python train.py --spec_augment=false --depths=[3, 3, 8, 3] --init="trunc_normal_002" --residual_init="scaled_by_depth" --eps=1e-08 --batch_size=256
Rows from block 10 of a small sound classifier, named by matrix and row number. Rows with one number belong to one channel. Each number is 500 + 50 x the weight over its row's rms, rounded and kept within 0 to 999. All counts start at 0. Numbers have three digits each.
After each channel's rows are labels from the 100 clips, of 14848, where the channel reaches its highest value: "responds to" is what is common among them. Only what is clearly more common there than usual is listed. The data: short read English sentences (LibriTTS-R). In brackets: how many of the 100.
# convs0: first width-9 conv (model.blocks.10.convs.0.weight, 192x192x9, each kernel summed), inputs 144-191
# convs1: second width-9 conv (model.blocks.10.convs.1.weight, 192x192x9, transposed, each kernel summed), outputs 144-191

convs0.175:448436559417469414456535476498551554562552502480526539475507514550493503460442591433510503495500575511612537510486462465467426506470529531564500
convs1.175:449530575430543542502438526486465518557532570517457466469497485459441614519574526434562534491508482450449556496492481546480579490502467521484537
responds to: voice: male (98)

convs0.4:532451563566557477580572595452521470505545518471486407520521495404553398551452451514509509535526521541466533478520501547419467549575563484503545
convs1.4:559529503500496547440455509462460452544528492553457495422532463474470493434479446519453470595644524507452394512492465456505469471465488535497556
responds to: voice: female (100)

convs0.2:395456561464426508467480471491498545494454503490457450540534522506529486497554425501462476503547470562518546504422418410529466493586505510536519
convs1.2:532449493469623435463506401422543460507509435491462461444551480406486504489581541492484452490493520556440487533551565440492459566409522561519533
responds to: voice: male (89)

convs0.141:488445474524495437575555567453491501458537486465483456497487494586553584480631453454490497497510508466638619471549479504441563570488483477496449
convs1.141:543487469519470485483497530416513468587453549394567483405485516550486472438428406536479597544529507489545484440542505511505550505521583480457572
responds to: voice: male (96)

convs0.161:497510478539506476554521525547595456490577485462461507467509531481487493493520651499487529560486529519436592522462441437489495464542546510481579
convs1.161:439504589535542553529525614485602564532482464554516529548477452508529461528534641548513472460491463460543527421548523422497555461391547419489482
responds to: voice: male (91)

convs0.157:461467470545501459503600508454549453416557586442489535510505501461584515540487390548519480529512512493384441463531431498500527465522454550508514
convs1.157:413493477543483602466477475459484578529581555578485503493467501529513580368490424527537501470494499520523474563528465524518484551470463525502474
responds to: voice: male (73)

convs0.180:383533450448499476571579536527453430606560636442446514510551495451446524507465489551532556449552469490462483506556426497467471404484513548539500
convs1.180:523505498521517492485536556368536567477476398546518508510480495512455482519576538538489488518461507482513563569545591511569463472558548471612423
responds to: voice: female (81)

convs0.35:515466500486511500374555595467546456537533559474439521420608480497529524569444590529497540428501562425401491521505471631503491470518455473450487
convs1.35:489510480492529498504532520453464534452465434533552503549533529624490469468540574476529538524537446466476529493508606499585478509406473495392550
responds to: voice: male (74)

convs0.144:606458475515519530479541516570487516517474489572570553527604518528551500522501478378525456529405478534417443522497545469514429438493499453494588
convs1.144:386512497517447547560476480548418537570484540518460524410588558503512535536480503512523442475479579519507566538458621571575571597495456507552539
responds to: voice: female (81)

convs0.116:364507559522497474474572460459497546498542457581473551486534509456502522621516576481504537524490543476478643472555575445479512612520532511430522
convs1.116:403503511501460522483457518604505505538468512418561499572521508559509497513472412485494449449599423482607490510468428481522524553484602534527479
responds to: voice: male (99)

convs0.8:421497446413462484432411552485504499545528422477545485541509481491507418513600453440523570533508458552561503405577521475510565540693517546499476
convs1.8:413509559499485580487505589579542594546512394519459527469463483594518482446398463581502527522463490608480466481515452500524400554495524505573499
responds to: voice: male (93)