A small sound classifier, trained from scratch: trained on short read English sentences (LibriTTS-R).
Rows from block 6 of a small sound classifier, named by matrix and row number. Rows with one number belong to one channel. Each number is 50 + 10 x the weight over its row's rms, rounded and kept within 0 to 99. All counts start at 0. After the name is the row's rms in percent of the matrix's.
After each channel's rows are labels from the 100 clips, of 14848, where the channel reaches its highest value: "top examples" is what is common among them; "loudest" is the band of the loudest frequency at the time of the peak. Only what is clearly more common there than usual is listed. The data: short read English sentences (LibriTTS-R).
# convs0: first width-9 conv, stride 2 (model.blocks.6.convs.0.weight, 192x192x9, each kernel summed), inputs 96-191
# convs1: second width-9 conv (model.blocks.6.convs.1.weight, 192x192x9, transposed, each kernel summed), outputs 96-191

convs0.56 082:48 54 49 54 71 34 47 43 52 53 59 45 58 47 73 53 60 56 50 56 47 44 49 62 28 40 22 45 43 47 51 51 37 52 51 45 68 47 55 52 63 42 62 43 62 39 70 53 48 48 51 62 43 54 29 59 61 44 26 48 50 49 43 51 63 43 46 42 46 35 35 57 50 45 41 49 39 60 67 62 46 40 55 48 52 47 27 43 60 70 55 54 50 48 46 48
convs1.56 093:39 45 74 55 67 50 57 44 34 52 49 54 33 72 66 42 55 43 42 54 49 54 36 38 72 51 38 35 55 63 49 38 44 64 57 46 58 34 54 50 35 41 28 55 57 49 25 53 45 49 44 36 66 52 61 42 36 54 37 45 48 58 62 70 60 48 60 57 64 53 50 47 42 60 48 51 53 43 57 52 47 46 51 70 47 52 51 47 62 56 40 51 36 74 56 47
top examples: voice: male
loudest: 4000 to 8000 Hz

convs0.128 094:63 42 47 58 38 33 56 39 52 49 38 52 46 52 41 52 58 47 37 44 42 53 44 39 45 63 42 54 43 44 46 48 71 64 61 39 66 45 45 41 70 57 36 52 57 78 56 41 36 50 49 52 55 44 70 43 47 63 42 51 53 51 42 41 55 59 48 65 55 67 54 37 53 28 31 53 55 43 46 64 45 46 42 53 29 48 50 66 40 67 55 60 39 31 59 49
convs1.128 111:58 36 49 51 33 63 50 60 38 47 54 44 34 52 66 62 51 58 49 54 37 56 43 44 55 47 45 60 51 48 40 43 62 50 49 61 55 52 51 40 34 43 42 50 44 71 37 48 74 44 57 55 45 50 51 61 50 36 46 36 62 50 54 35 48 54 58 50 46 69 53 72 38 64 43 55 51 32 45 19 57 56 55 45 46 40 61 54 49 56 47 64 47 58 48 55
top examples: voice: female
loudest: 250 to 500 Hz

convs0.190 117:47 59 41 59 37 40 58 44 46 47 56 49 79 58 27 56 37 43 31 44 54 48 39 51 59 54 64 49 52 41 45 35 42 38 70 51 45 44 44 57 40 49 43 62 57 42 38 52 39 60 37 52 56 42 55 48 44 59 48 32 37 36 39 56 63 36 60 45 53 48 76 57 59 72 55 50 58 62 40 40 70 51 52 52 43 37 46 50 40 26 51 33 40 50 41 51
convs1.190 113:72 54 37 61 47 52 55 60 49 51 43 49 50 40 60 62 64 49 45 66 44 54 35 61 53 52 55 54 61 45 53 45 35 62 68 56 45 39 53 36 42 51 36 46 61 56 53 31 42 59 66 44 50 52 46 43 40 51 56 50 42 31 52 60 59 57 57 48 50 48 54 54 37 36 52 46 32 49 46 48 47 61 45 63 61 56 42 47 53 48 67 62 65 51 48 36
top examples: voice: male
loudest: 250 to 500 Hz

convs0.37 097:48 55 56 37 57 59 60 51 31 49 47 39 59 45 49 48 64 53 63 68 48 50 53 61 51 38 53 49 72 33 77 64 33 49 40 49 35 26 62 54 41 35 49 51 64 41 60 42 57 38 48 68 39 51 62 57 43 48 64 54 52 36 49 45 39 63 69 53 54 43 62 52 42 32 48 56 60 50 43 60 55 63 47 53 47 54 47 46 34 62 61 38 49 39 59 59
convs1.37 102:42 49 32 59 79 46 51 55 50 41 49 58 52 53 52 51 50 61 42 47 58 36 58 33 46 41 66 43 68 58 48 63 53 58 62 56 49 51 51 36 29 46 60 53 60 42 44 37 31 46 64 37 56 49 45 43 37 42 62 47 40 38 55 49 47 49 53 53 57 41 58 30 56 63 50 39 54 59 55 66 50 43 59 53 32 65 38 26 51 63 39 54 45 33 55 35
top examples: voice: male
loudest: 250 to 500 Hz

convs0.99 100:45 39 44 53 56 30 46 42 42 64 35 41 27 48 55 44 41 41 44 55 50 56 39 31 48 57 39 51 40 52 41 37 45 42 58 37 59 32 63 64 51 58 58 36 51 42 64 44 42 59 47 58 50 63 47 54 50 44 54 49 24 43 53 50 33 65 47 55 41 49 40 41 54 39 52 57 46 44 59 45 49 44 52 51 44 51 56 48 51 54 34 65 56 54 65 43
convs1.99 106:46 60 28 65 62 49 47 63 60 48 42 52 44 44 31 41 42 59 41 61 58 51 46 50 52 59 66 67 56 50 42 59 58 49 50 56 59 49 60 52 62 58 52 58 54 67 41 62 54 44 54 29 64 51 46 48 55 39 49 37 35 36 38 43 41 67 52 48 58 52 40 50 37 61 58 48 40 70 43 29 44 49 47 50 66 60 44 51 56 50 54 45 48 56 28 38
top examples: voice: male
loudest: 250 to 500 Hz

convs0.14 098:69 51 59 47 60 49 48 42 67 44 55 60 58 66 46 56 58 54 71 58 48 48 48 28 59 31 39 37 56 48 62 33 45 49 47 39 47 44 66 42 49 42 41 44 47 35 45 58 50 35 47 55 39 54 53 57 53 24 54 34 63 51 50 44 54 57 57 47 30 47 32 36 46 59 51 60 52 63 50 56 64 38 63 54 60 39 58 47 47 53 41 46 45 46 47 50
convs1.14 112:52 52 60 56 43 52 47 51 46 63 50 57 62 62 49 47 43 32 53 41 67 55 47 61 73 50 55 34 72 58 43 52 47 61 55 58 55 61 49 41 52 38 49 62 47 52 48 68 44 62 59 49 55 54 44 51 45 46 57 52 25 48 53 41 49 39 60 69 73 43 40 45 55 41 47 29 63 67 40 56 56 47 43 46 35 58 42 47 44 54 38 68 59 55 59 58
top examples: voice: female
loudest: 250 to 500 Hz

convs0.153 102:53 35 58 56 45 57 62 45 56 37 41 61 39 40 54 29 44 47 48 45 62 48 36 54 50 37 59 61 62 62 60 39 41 31 66 51 48 30 36 66 39 45 64 55 47 65 47 58 73 48 49 52 56 55 56 50 46 62 52 45 40 44 45 48 39 69 65 48 52 41 58 58 52 47 59 59 37 32 51 63 60 63 37 47 53 52 48 52 49 55 37 38 36 56 69 42
convs1.153 104:47 59 48 52 41 54 49 63 44 49 38 55 53 67 54 46 67 51 38 48 63 42 38 38 54 55 52 57 52 56 43 42 53 38 48 49 43 68 41 44 52 51 54 62 48 48 25 68 45 58 50 47 53 62 40 41 64 53 61 57 65 51 45 45 64 54 57 53 61 40 46 59 49 73 50 59 51 63 45 51 44 48 55 49 72 25 65 52 55 59 59 54 48 50 55 36
top examples: voice: male
loudest: 250 to 500 Hz

convs0.18 100:71 49 49 34 61 50 64 50 54 52 56 53 45 47 54 51 29 38 55 77 50 49 42 53 47 53 59 50 63 53 48 52 46 69 49 52 47 46 44 38 50 41 51 52 30 46 62 54 53 45 47 53 63 34 40 35 54 38 47 47 42 45 59 43 57 50 39 31 41 45 46 44 45 61 57 56 35 51 59 74 71 53 52 50 53 53 56 40 37 50 61 49 60 44 41 59
convs1.18 100:38 67 59 50 55 58 31 60 42 53 46 65 59 54 62 52 58 52 51 38 46 66 60 57 49 59 49 56 64 48 50 59 52 51 45 56 74 41 62 35 62 52 62 39 49 67 29 34 30 60 50 48 51 55 40 61 66 49 59 43 41 39 74 47 62 57 56 47 67 52 64 43 49 51 39 32 27 49 37 57 52 43 53 57 56 67 38 33 47 68 47 40 57 64 45 41
top examples: voice: female
loudest: 250 to 500 Hz

convs0.126 116:38 50 46 53 44 31 46 68 63 69 59 46 61 57 56 55 38 58 35 42 56 64 44 44 62 43 48 60 55 56 46 44 65 58 61 50 32 71 48 60 38 38 51 84 41 43 47 44 47 54 54 47 37 55 41 43 45 49 51 49 31 34 49 60 48 56 41 47 63 55 52 60 48 44 62 56 58 64 53 53 53 42 48 60 42 53 46 50 50 45 37 44 31 58 38 56
convs1.126 105:62 34 45 57 44 47 39 65 51 60 52 50 47 45 57 59 43 55 54 45 47 45 50 57 45 61 49 34 35 52 48 57 51 64 53 23 62 44 60 37 50 49 60 48 51 52 56 57 48 65 47 48 47 56 58 45 72 37 38 35 70 66 48 61 50 60 43 51 48 40 43 63 40 53 65 55 47 46 38 49 50 67 69 60 48 48 38 57 39 45 34 40 40 57 63 40
top examples: voice: male
loudest: 4000 to 8000 Hz

convs0.116 109:53 59 44 53 37 39 47 45 51 41 47 62 51 51 56 52 39 40 52 50 52 48 38 42 52 40 48 29 43 64 60 58 49 58 53 28 50 75 43 48 45 67 55 62 51 58 60 50 45 49 57 62 42 55 45 65 59 29 59 62 59 45 46 55 39 63 59 29 48 52 47 44 57 53 49 40 44 49 51 45 59 46 54 43 48 39 62 42 56 41 40 49 47 54 47 57
convs1.116 114:40 40 42 37 61 43 59 40 48 49 57 56 43 34 53 48 58 59 62 41 41 62 43 57 54 38 44 57 70 33 69 52 40 56 46 46 66 43 36 45 39 45 48 57 35 56 46 54 65 49 48 46 46 49 59 63 33 40 35 54 52 57 55 40 43 55 43 42 63 57 57 53 33 37 47 46 66 48 40 55 73 47 49 44 52 42 49 55 62 63 59 60 37 78 45 53
top examples: voice: female
loudest: 250 to 500 Hz

convs0.101 080:41 33 35 33 53 52 58 58 49 50 49 34 45 55 60 55 40 51 49 60 62 57 51 45 35 49 42 68 54 30 51 43 46 36 54 53 49 44 69 46 37 27 41 49 35 34 56 51 55 51 62 40 56 55 73 61 44 56 67 66 44 55 61 55 43 44 42 60 47 53 34 48 47 49 65 52 36 52 52 67 63 48 49 39 48 57 48 38 62 32 32 33 59 43 43 55
convs1.101 090:33 65 43 42 47 59 43 40 42 39 59 60 59 60 53 54 43 61 47 43 59 68 67 59 56 53 22 38 45 35 39 46 60 65 59 49 51 70 31 40 40 57 52 68 42 55 50 59 59 39 44 53 56 47 43 41 52 54 51 57 39 58 46 46 47 40 49 49 70 48 55 55 48 47 52 43 51 63 38 49 56 50 39 53 51 53 50 71 33 50 60 56 62 58 44 66
top examples: voice: female
loudest: 250 to 500 Hz

convs0.86 099:52 59 38 49 36 60 60 65 62 42 52 36 32 68 40 67 39 43 43 55 44 73 39 58 41 42 42 34 51 44 36 48 48 65 54 41 43 47 42 57 55 60 55 64 54 39 47 47 56 49 45 56 65 43 32 40 51 42 43 55 43 54 55 51 28 54 56 43 46 54 53 38 62 38 45 51 44 66 55 36 44 33 68 41 40 55 55 60 60 47 33 38 59 48 52 39
convs1.86 098:64 61 38 62 41 43 58 49 62 52 40 67 62 63 56 62 47 29 54 54 51 43 54 51 54 54 49 53 35 45 50 41 54 49 43 57 44 47 47 57 26 42 41 50 50 42 30 37 72 75 58 49 45 59 38 47 50 60 41 45 43 49 42 60 28 49 49 36 37 42 44 35 56 24 32 42 53 53 61 50 58 60 38 49 37 61 55 60 46 53 23 52 52 59 46 31
top examples: voice: female
loudest: 250 to 500 Hz; 500 to 1000 Hz

convs0.32 103:60 65 59 50 78 54 57 45 46 57 57 48 44 60 54 59 39 50 49 51 42 53 58 48 51 50 55 49 49 54 36 56 46 50 57 39 37 56 55 48 63 65 52 51 56 34 50 46 40 34 44 57 50 56 56 33 39 64 36 58 59 57 63 69 59 51 66 41 51 50 47 43 58 43 32 43 50 62 47 56 39 43 64 36 50 48 43 56 56 71 37 44 57 55 41 63
convs1.32 092:55 57 52 41 37 52 42 49 62 67 48 53 38 51 68 37 42 46 58 42 71 36 54 51 43 46 39 47 51 40 44 44 51 45 42 48 46 51 68 71 63 41 71 27 35 61 54 44 41 52 64 68 49 41 48 51 53 50 67 42 52 54 51 63 58 46 38 65 45 43 44 49 61 60 49 53 51 54 54 42 54 65 43 36 55 27 43 38 53 33 61 65 54 58 67 51
top examples: voice: female
loudest: 250 to 500 Hz

convs0.55 095:50 43 48 45 43 58 56 52 64 55 57 58 42 36 70 47 51 30 35 49 57 53 28 53 62 67 54 48 70 60 56 43 51 42 38 61 29 51 43 48 40 39 66 50 34 52 45 39 56 56 43 27 49 32 48 62 59 44 45 44 45 54 69 34 29 61 39 59 54 59 53 52 26 55 38 63 53 45 51 55 44 37 64 56 46 50 51 35 47 40 63 30 57 35 28 19
convs1.55 109:48 56 33 64 37 48 51 54 50 34 48 40 56 52 32 61 44 66 47 47 66 53 71 58 50 35 47 34 46 38 53 39 61 41 37 48 54 71 50 52 48 48 47 69 42 60 50 55 24 65 51 39 38 47 44 44 35 57 50 71 46 48 52 60 62 36 49 36 62 51 48 56 58 52 60 65 64 67 60 52 55 56 53 50 55 50 52 40 56 46 81 49 50 36 54 35
top examples: voice: male
loudest: 250 to 500 Hz

convs0.142 102:52 60 44 69 60 58 47 44 54 53 56 40 56 39 56 47 56 67 47 44 54 29 51 38 69 53 58 54 55 66 46 58 51 31 52 39 63 38 50 52 69 36 61 45 60 51 47 44 69 66 47 32 47 35 58 60 41 56 66 51 56 64 40 50 50 48 54 40 63 55 65 45 65 52 55 28 49 51 62 63 31 31 51 35 64 51 53 56 38 47 43 65 46 51 39 40
convs1.142 100:49 45 27 56 39 65 59 59 47 56 46 47 48 46 51 52 33 66 56 61 41 40 40 45 47 40 50 52 47 43 53 53 39 49 50 52 58 53 42 49 42 58 56 41 45 66 46 43 72 45 67 61 48 47 58 58 55 48 50 36 58 56 74 56 51 57 53 44 46 46 57 63 43 52 60 64 56 58 63 54 88 51 66 64 49 47 48 42 55 47 68 51 46 41 45 43
top examples: voice: female
loudest: 500 to 1000 Hz

convs0.57 087:29 50 37 59 58 58 48 48 45 44 58 65 62 52 51 51 65 43 61 64 57 55 55 55 35 54 37 54 42 44 44 74 52 57 61 46 47 50 51 53 39 42 56 49 16 18 59 51 66 49 45 65 46 55 60 53 53 52 56 52 53 36 60 55 45 54 57 53 41 52 66 51 48 63 69 51 61 46 49 51 43 41 39 38 48 47 54 47 37 58 42 39 57 65 64 40
convs1.57 101:65 38 67 56 53 51 64 49 44 43 51 51 63 63 68 49 71 52 41 70 66 64 59 45 60 57 57 27 61 50 46 52 54 45 47 60 45 39 56 64 49 44 58 75 51 56 41 61 28 33 49 62 52 52 21 42 42 48 43 75 34 44 69 44 43 52 72 49 50 51 45 50 53 61 32 48 65 61 53 35 58 50 67 50 54 60 40 60 54 43 61 63 58 52 58 57
top examples: voice: male
loudest: 250 to 500 Hz; 500 to 1000 Hz

convs0.135 107:51 39 44 55 51 51 57 61 43 47 49 36 40 56 34 49 43 43 52 58 46 48 36 24 67 68 47 56 45 35 52 47 41 42 45 73 58 45 50 60 47 61 44 57 57 55 56 44 44 28 70 62 51 46 45 39 37 52 49 28 48 38 50 60 55 47 41 62 43 55 44 60 38 45 59 57 25 37 49 44 63 38 26 52 47 56 51 49 39 52 43 56 53 44 43 38
convs1.135 098:37 43 70 47 30 49 42 58 49 55 28 71 45 57 43 63 70 43 60 45 48 61 59 53 54 55 58 48 52 35 45 48 55 41 59 65 60 48 58 41 37 53 41 68 32 67 37 73 73 32 49 45 59 51 49 62 55 52 57 70 60 46 58 43 47 44 54 44 41 57 53 41 52 45 49 52 53 40 36 42 45 41 32 49 64 59 42 31 38 61 54 38 50 53 48 48
top examples: voice: female
loudest: 250 to 500 Hz

convs0.64 112:53 42 66 46 44 54 54 34 54 46 69 62 59 62 59 43 49 62 36 60 58 77 43 43 48 51 54 59 51 66 47 49 44 72 36 42 60 30 39 51 62 41 43 61 55 50 49 38 56 58 54 44 52 60 49 50 61 54 39 60 50 49 54 52 50 42 40 50 43 52 46 45 41 51 53 40 55 53 41 54 46 41 65 45 25 41 68 55 42 43 32 45 53 59 47 66
convs1.64 104:54 59 41 45 51 64 41 47 56 54 59 32 42 45 49 60 50 52 59 41 45 38 59 41 43 43 58 39 46 52 65 70 51 53 58 60 55 38 78 61 60 41 55 48 49 40 44 43 65 65 56 45 59 41 45 57 58 45 48 60 62 61 63 49 39 51 45 28 49 42 38 63 58 47 49 49 42 72 58 58 46 51 64 41 51 35 51 52 57 50 47 52 42 66 45 61
top examples: voice: female
loudest: 250 to 500 Hz

convs0.21 112:44 46 64 53 50 38 58 49 40 43 70 48 68 57 41 45 57 50 53 55 55 51 53 69 39 49 47 45 58 64 54 58 51 52 38 55 53 45 34 56 45 50 54 41 34 42 53 52 65 51 31 50 60 44 53 57 48 45 38 53 38 52 40 40 36 57 54 54 40 48 59 58 36 57 58 38 39 59 43 52 28 42 41 41 24 42 47 62 31 62 35 55 51 61 51 65
convs1.21 099:51 47 53 51 49 42 50 64 60 47 38 54 57 56 71 62 46 50 50 57 55 51 30 48 46 64 50 32 53 71 37 51 42 38 52 61 62 55 64 50 21 44 63 39 53 54 40 42 42 38 41 53 68 70 39 51 47 50 35 59 46 52 35 55 57 48 44 58 38 43 47 52 47 36 49 59 50 42 49 41 44 60 69 44 55 52 56 33 48 41 50 49 53 40 38 43
top examples: voice: male
loudest: 250 to 500 Hz

convs0.38 109:34 63 35 66 38 59 53 30 57 52 45 45 56 49 41 45 37 59 46 37 48 42 60 42 47 40 57 61 65 55 54 50 54 48 50 54 56 60 51 66 45 49 28 73 50 59 54 56 48 50 59 81 32 30 48 49 36 64 36 44 45 47 36 51 63 41 37 35 47 60 56 58 43 54 51 35 54 51 54 48 48 44 47 59 47 52 47 59 50 38 64 45 37 36 51 53
convs1.38 106:65 47 50 48 63 47 49 42 54 55 43 40 44 41 61 31 62 56 47 49 45 54 41 45 38 41 46 45 47 49 39 36 50 55 53 57 35 29 48 58 65 57 48 54 51 51 41 75 25 52 53 65 62 63 49 56 58 56 54 43 39 57 44 46 40 43 73 48 64 38 46 59 40 63 60 43 39 53 62 51 54 56 75 50 53 45 55 50 49 58 46 27 54 59 46 47
top examples: voice: male
loudest: 250 to 500 Hz

convs0.130 081:41 26 67 39 64 48 47 33 46 63 49 48 39 47 53 43 59 57 43 59 34 29 53 50 58 36 48 70 33 55 32 60 53 42 43 32 37 46 57 34 28 43 56 53 55 44 58 54 46 61 28 43 59 57 35 55 57 53 45 61 41 71 57 42 29 64 51 42 45 51 34 44 49 41 47 48 49 69 47 51 37 55 58 55 46 51 54 53 53 69 40 44 54 56 55 39
convs1.130 093:53 55 71 43 38 43 48 35 67 49 35 53 40 46 49 47 52 50 72 65 55 44 67 34 30 41 62 65 50 40 30 45 40 51 58 55 27 41 62 46 73 64 53 50 48 59 57 39 38 62 39 59 38 60 40 56 52 47 55 56 39 27 35 52 39 44 40 47 54 55 48 29 47 47 54 39 45 58 38 59 41 66 31 65 44 36 51 50 43 42 33 46 58 54 48 43
top examples: voice: female
loudest: 250 to 500 Hz

convs0.173 097:61 30 51 54 46 41 55 55 85 34 50 41 49 41 68 53 48 44 62 50 32 46 47 38 53 43 42 56 44 40 43 45 50 67 40 49 48 48 47 64 38 40 46 50 53 40 37 53 41 36 59 63 50 62 51 42 38 50 44 46 35 60 40 45 36 22 64 52 52 52 39 48 46 55 57 45 35 87 59 31 60 61 49 43 58 40 50 46 75 51 34 43 59 51 51 66
convs1.173 084:42 45 58 50 57 43 35 27 41 61 54 82 47 43 52 39 44 58 64 43 43 37 58 58 57 52 48 36 39 35 50 45 59 43 46 52 63 47 60 41 47 50 62 28 70 43 44 46 44 49 45 48 40 43 40 44 61 62 46 47 36 54 54 54 55 51 55 39 71 42 55 32 76 53 36 52 49 65 36 51 56 48 53 48 33 58 59 33 43 37 54 47 50 58 39 52
top examples: voice: female
loudest: 250 to 500 Hz

convs0.16 114:59 52 52 31 54 64 43 37 43 50 49 37 51 48 54 47 42 41 50 46 71 60 68 39 52 32 50 41 60 61 53 41 55 63 25 52 45 57 54 67 52 40 58 65 58 44 57 35 58 45 47 55 49 59 40 44 68 53 46 56 60 54 47 55 38 64 60 42 57 45 48 56 51 63 39 35 51 36 58 53 39 59 64 21 53 29 52 63 79 49 49 63 57 44 39 32
convs1.16 115:48 47 63 57 50 53 51 54 47 45 32 43 42 60 36 52 61 42 42 50 55 57 42 57 63 45 51 67 56 60 58 58 47 57 44 54 55 44 47 49 39 68 61 40 48 36 59 62 53 43 39 45 49 59 41 63 42 61 57 47 13 52 50 42 40 44 49 41 39 37 40 54 39 39 41 54 57 64 32 69 51 52 60 45 62 61 53 48 46 41 52 57 45 60 45 46
top examples: voice: female
loudest: 250 to 500 Hz

convs0.191 092:52 36 40 46 51 31 37 56 55 49 61 64 48 41 54 49 48 40 40 41 37 39 61 56 36 39 48 54 44 44 43 44 48 54 61 68 52 63 63 81 38 45 44 60 57 40 59 48 41 42 48 64 47 47 55 36 51 47 60 41 33 43 48 49 67 52 28 46 46 54 35 46 61 57 51 42 52 56 47 53 63 52 42 43 49 43 64 35 47 50 54 53 65 30 58 35
convs1.191 096:39 74 48 52 63 47 52 34 55 62 46 75 59 52 53 41 58 56 29 38 50 61 54 63 46 45 41 37 49 45 39 41 55 63 59 58 46 45 56 45 37 46 56 56 32 48 53 58 34 68 72 52 53 56 34 62 48 48 74 48 41 52 45 54 54 38 62 58 44 56 46 53 55 59 50 50 49 40 51 41 50 54 55 49 51 49 39 49 53 45 47 68 52 70 57 43
top examples: voice: male
loudest: 4000 to 8000 Hz

convs0.98 097:56 50 58 47 55 26 51 64 46 41 48 50 58 53 48 38 32 53 52 54 66 50 61 44 52 52 42 57 39 35 48 51 46 66 62 30 59 32 34 61 39 43 48 51 31 43 66 55 52 58 45 60 57 53 48 44 52 57 45 53 34 37 47 61 58 65 42 55 48 45 55 21 54 45 34 59 37 58 61 51 44 44 59 55 30 53 48 50 38 52 42 43 65 49 49 50
convs1.98 096:39 73 50 58 56 63 52 51 54 46 49 44 46 57 63 37 33 37 51 41 72 44 51 63 68 60 45 65 48 58 38 50 46 43 54 25 50 59 62 42 62 42 50 43 41 53 57 43 49 66 49 60 62 51 52 46 35 46 50 60 49 47 65 50 62 41 49 49 49 26 53 42 24 43 53 52 53 60 49 32 50 59 49 57 65 36 42 35 52 42 46 77 55 68 64 32
top examples: voice: female
loudest: 250 to 500 Hz

convs0.181 100:64 39 59 33 48 60 61 49 40 55 48 64 62 53 50 63 55 33 43 52 57 58 61 56 58 52 47 37 44 62 51 48 35 43 44 61 56 76 53 47 54 45 45 30 53 48 51 36 41 62 54 36 69 41 51 35 60 51 46 45 53 44 36 54 37 52 58 47 56 40 55 42 51 44 42 35 47 63 46 58 49 51 60 55 42 35 52 43 50 38 75 47 49 56 48 58
convs1.181 090:42 55 53 62 58 53 51 39 35 33 28 50 70 68 53 65 55 52 37 39 37 66 57 68 51 57 59 25 46 54 43 56 39 34 62 50 43 65 40 41 49 53 52 48 53 47 35 57 70 64 53 48 45 52 34 51 55 61 61 57 55 52 61 53 57 40 49 44 61 40 46 52 54 63 40 48 67 42 45 47 54 46 42 53 32 53 63 38 44 48 40 48 49 41 50 45
top examples: voice: female
loudest: 250 to 500 Hz; 500 to 1000 Hz

convs0.93 096:50 39 54 67 61 50 53 56 66 49 50 57 62 43 62 43 68 49 41 40 61 29 49 49 49 59 58 53 36 61 50 69 45 52 62 42 39 54 58 41 64 43 54 39 60 55 63 58 41 54 50 59 73 48 58 65 41 41 60 42 42 40 54 51 54 45 77 33 40 44 50 45 58 53 50 53 42 27 63 66 43 54 56 36 66 56 43 34 40 55 37 64 54 44 39 53
convs1.93 092:57 47 52 63 39 45 48 57 62 54 34 59 61 51 58 41 51 53 36 52 54 50 40 52 58 49 43 51 53 49 49 52 50 35 52 39 70 54 48 48 45 57 36 54 64 57 42 56 53 61 61 34 51 45 53 29 61 48 40 50 30 53 29 37 33 35 64 40 52 43 46 53 63 42 45 52 54 40 45 59 45 56 46 47 50 53 50 60 44 41 49 49 70 18 43 56
top examples: voice: male
loudest: 250 to 500 Hz

convs0.159 090:48 55 60 67 45 45 58 56 39 42 55 57 41 36 51 51 46 54 39 60 45 50 50 37 41 56 40 55 43 57 31 54 49 37 54 37 52 40 56 66 19 61 47 57 51 27 62 59 46 63 64 44 61 66 54 42 50 44 33 67 42 37 49 32 48 47 27 41 55 52 45 45 67 45 48 55 43 43 60 46 29 43 57 45 52 40 57 61 47 47 29 54 46 45 66 58
convs1.159 117:45 65 59 63 54 59 49 59 52 60 57 62 61 44 42 35 64 54 66 58 46 59 42 46 63 47 50 75 50 53 59 45 42 39 46 36 53 46 69 58 60 53 53 49 47 38 52 44 25 51 44 51 36 43 39 37 43 49 58 52 59 45 38 42 45 55 49 46 50 38 34 52 36 48 63 45 48 45 40 39 50 56 54 57 60 35 49 47 62 42 48 42 44 58 30 55
top examples: voice: male
loudest: 250 to 500 Hz

convs0.146 088:36 43 38 62 59 49 35 50 58 67 41 38 61 49 53 60 44 65 54 51 53 56 50 54 65 55 32 56 57 49 47 47 47 49 35 47 62 35 66 42 36 55 51 52 53 35 30 58 56 57 44 59 48 48 45 57 60 59 53 51 53 37 59 47 32 55 53 47 48 46 50 55 47 54 65 49 75 37 53 36 32 45 59 36 54 59 51 49 70 63 60 53 52 34 41 38
convs1.146 090:44 64 47 61 58 51 62 50 41 52 55 48 57 51 47 44 51 41 65 53 47 46 58 68 45 54 48 55 64 54 54 49 54 59 59 59 60 76 58 38 65 56 67 50 59 54 44 41 64 44 71 74 45 48 55 62 66 55 72 50 36 36 52 56 60 60 64 53 37 59 43 39 64 36 61 58 64 38 63 60 71 59 60 46 41 53 47 73 55 58 46 47 52 55 64 66
top examples: voice: female
loudest: 250 to 500 Hz

convs0.12 096:58 52 34 54 54 42 57 75 66 38 50 26 43 50 62 60 28 40 39 46 36 55 55 29 57 60 61 53 52 42 51 47 59 69 64 60 52 53 48 67 39 70 42 47 58 53 59 46 53 35 45 67 62 48 39 56 48 41 58 55 52 33 49 60 53 46 39 38 35 43 36 16 57 46 48 38 46 52 32 43 50 59 50 37 49 55 59 55 62 42 43 50 58 51 55 54
convs1.12 092:70 56 52 51 33 51 55 60 57 58 38 50 73 62 56 57 48 46 58 60 44 46 61 66 58 37 47 68 68 59 58 40 49 47 54 49 46 37 51 37 48 32 35 36 49 49 54 53 63 50 64 54 48 54 50 42 57 62 32 51 41 70 40 52 35 49 52 49 58 37 30 41 33 48 44 58 49 38 29 32 53 35 68 44 54 49 46 49 54 52 35 43 51 48 59 32
top examples: voice: female
loudest: 250 to 500 Hz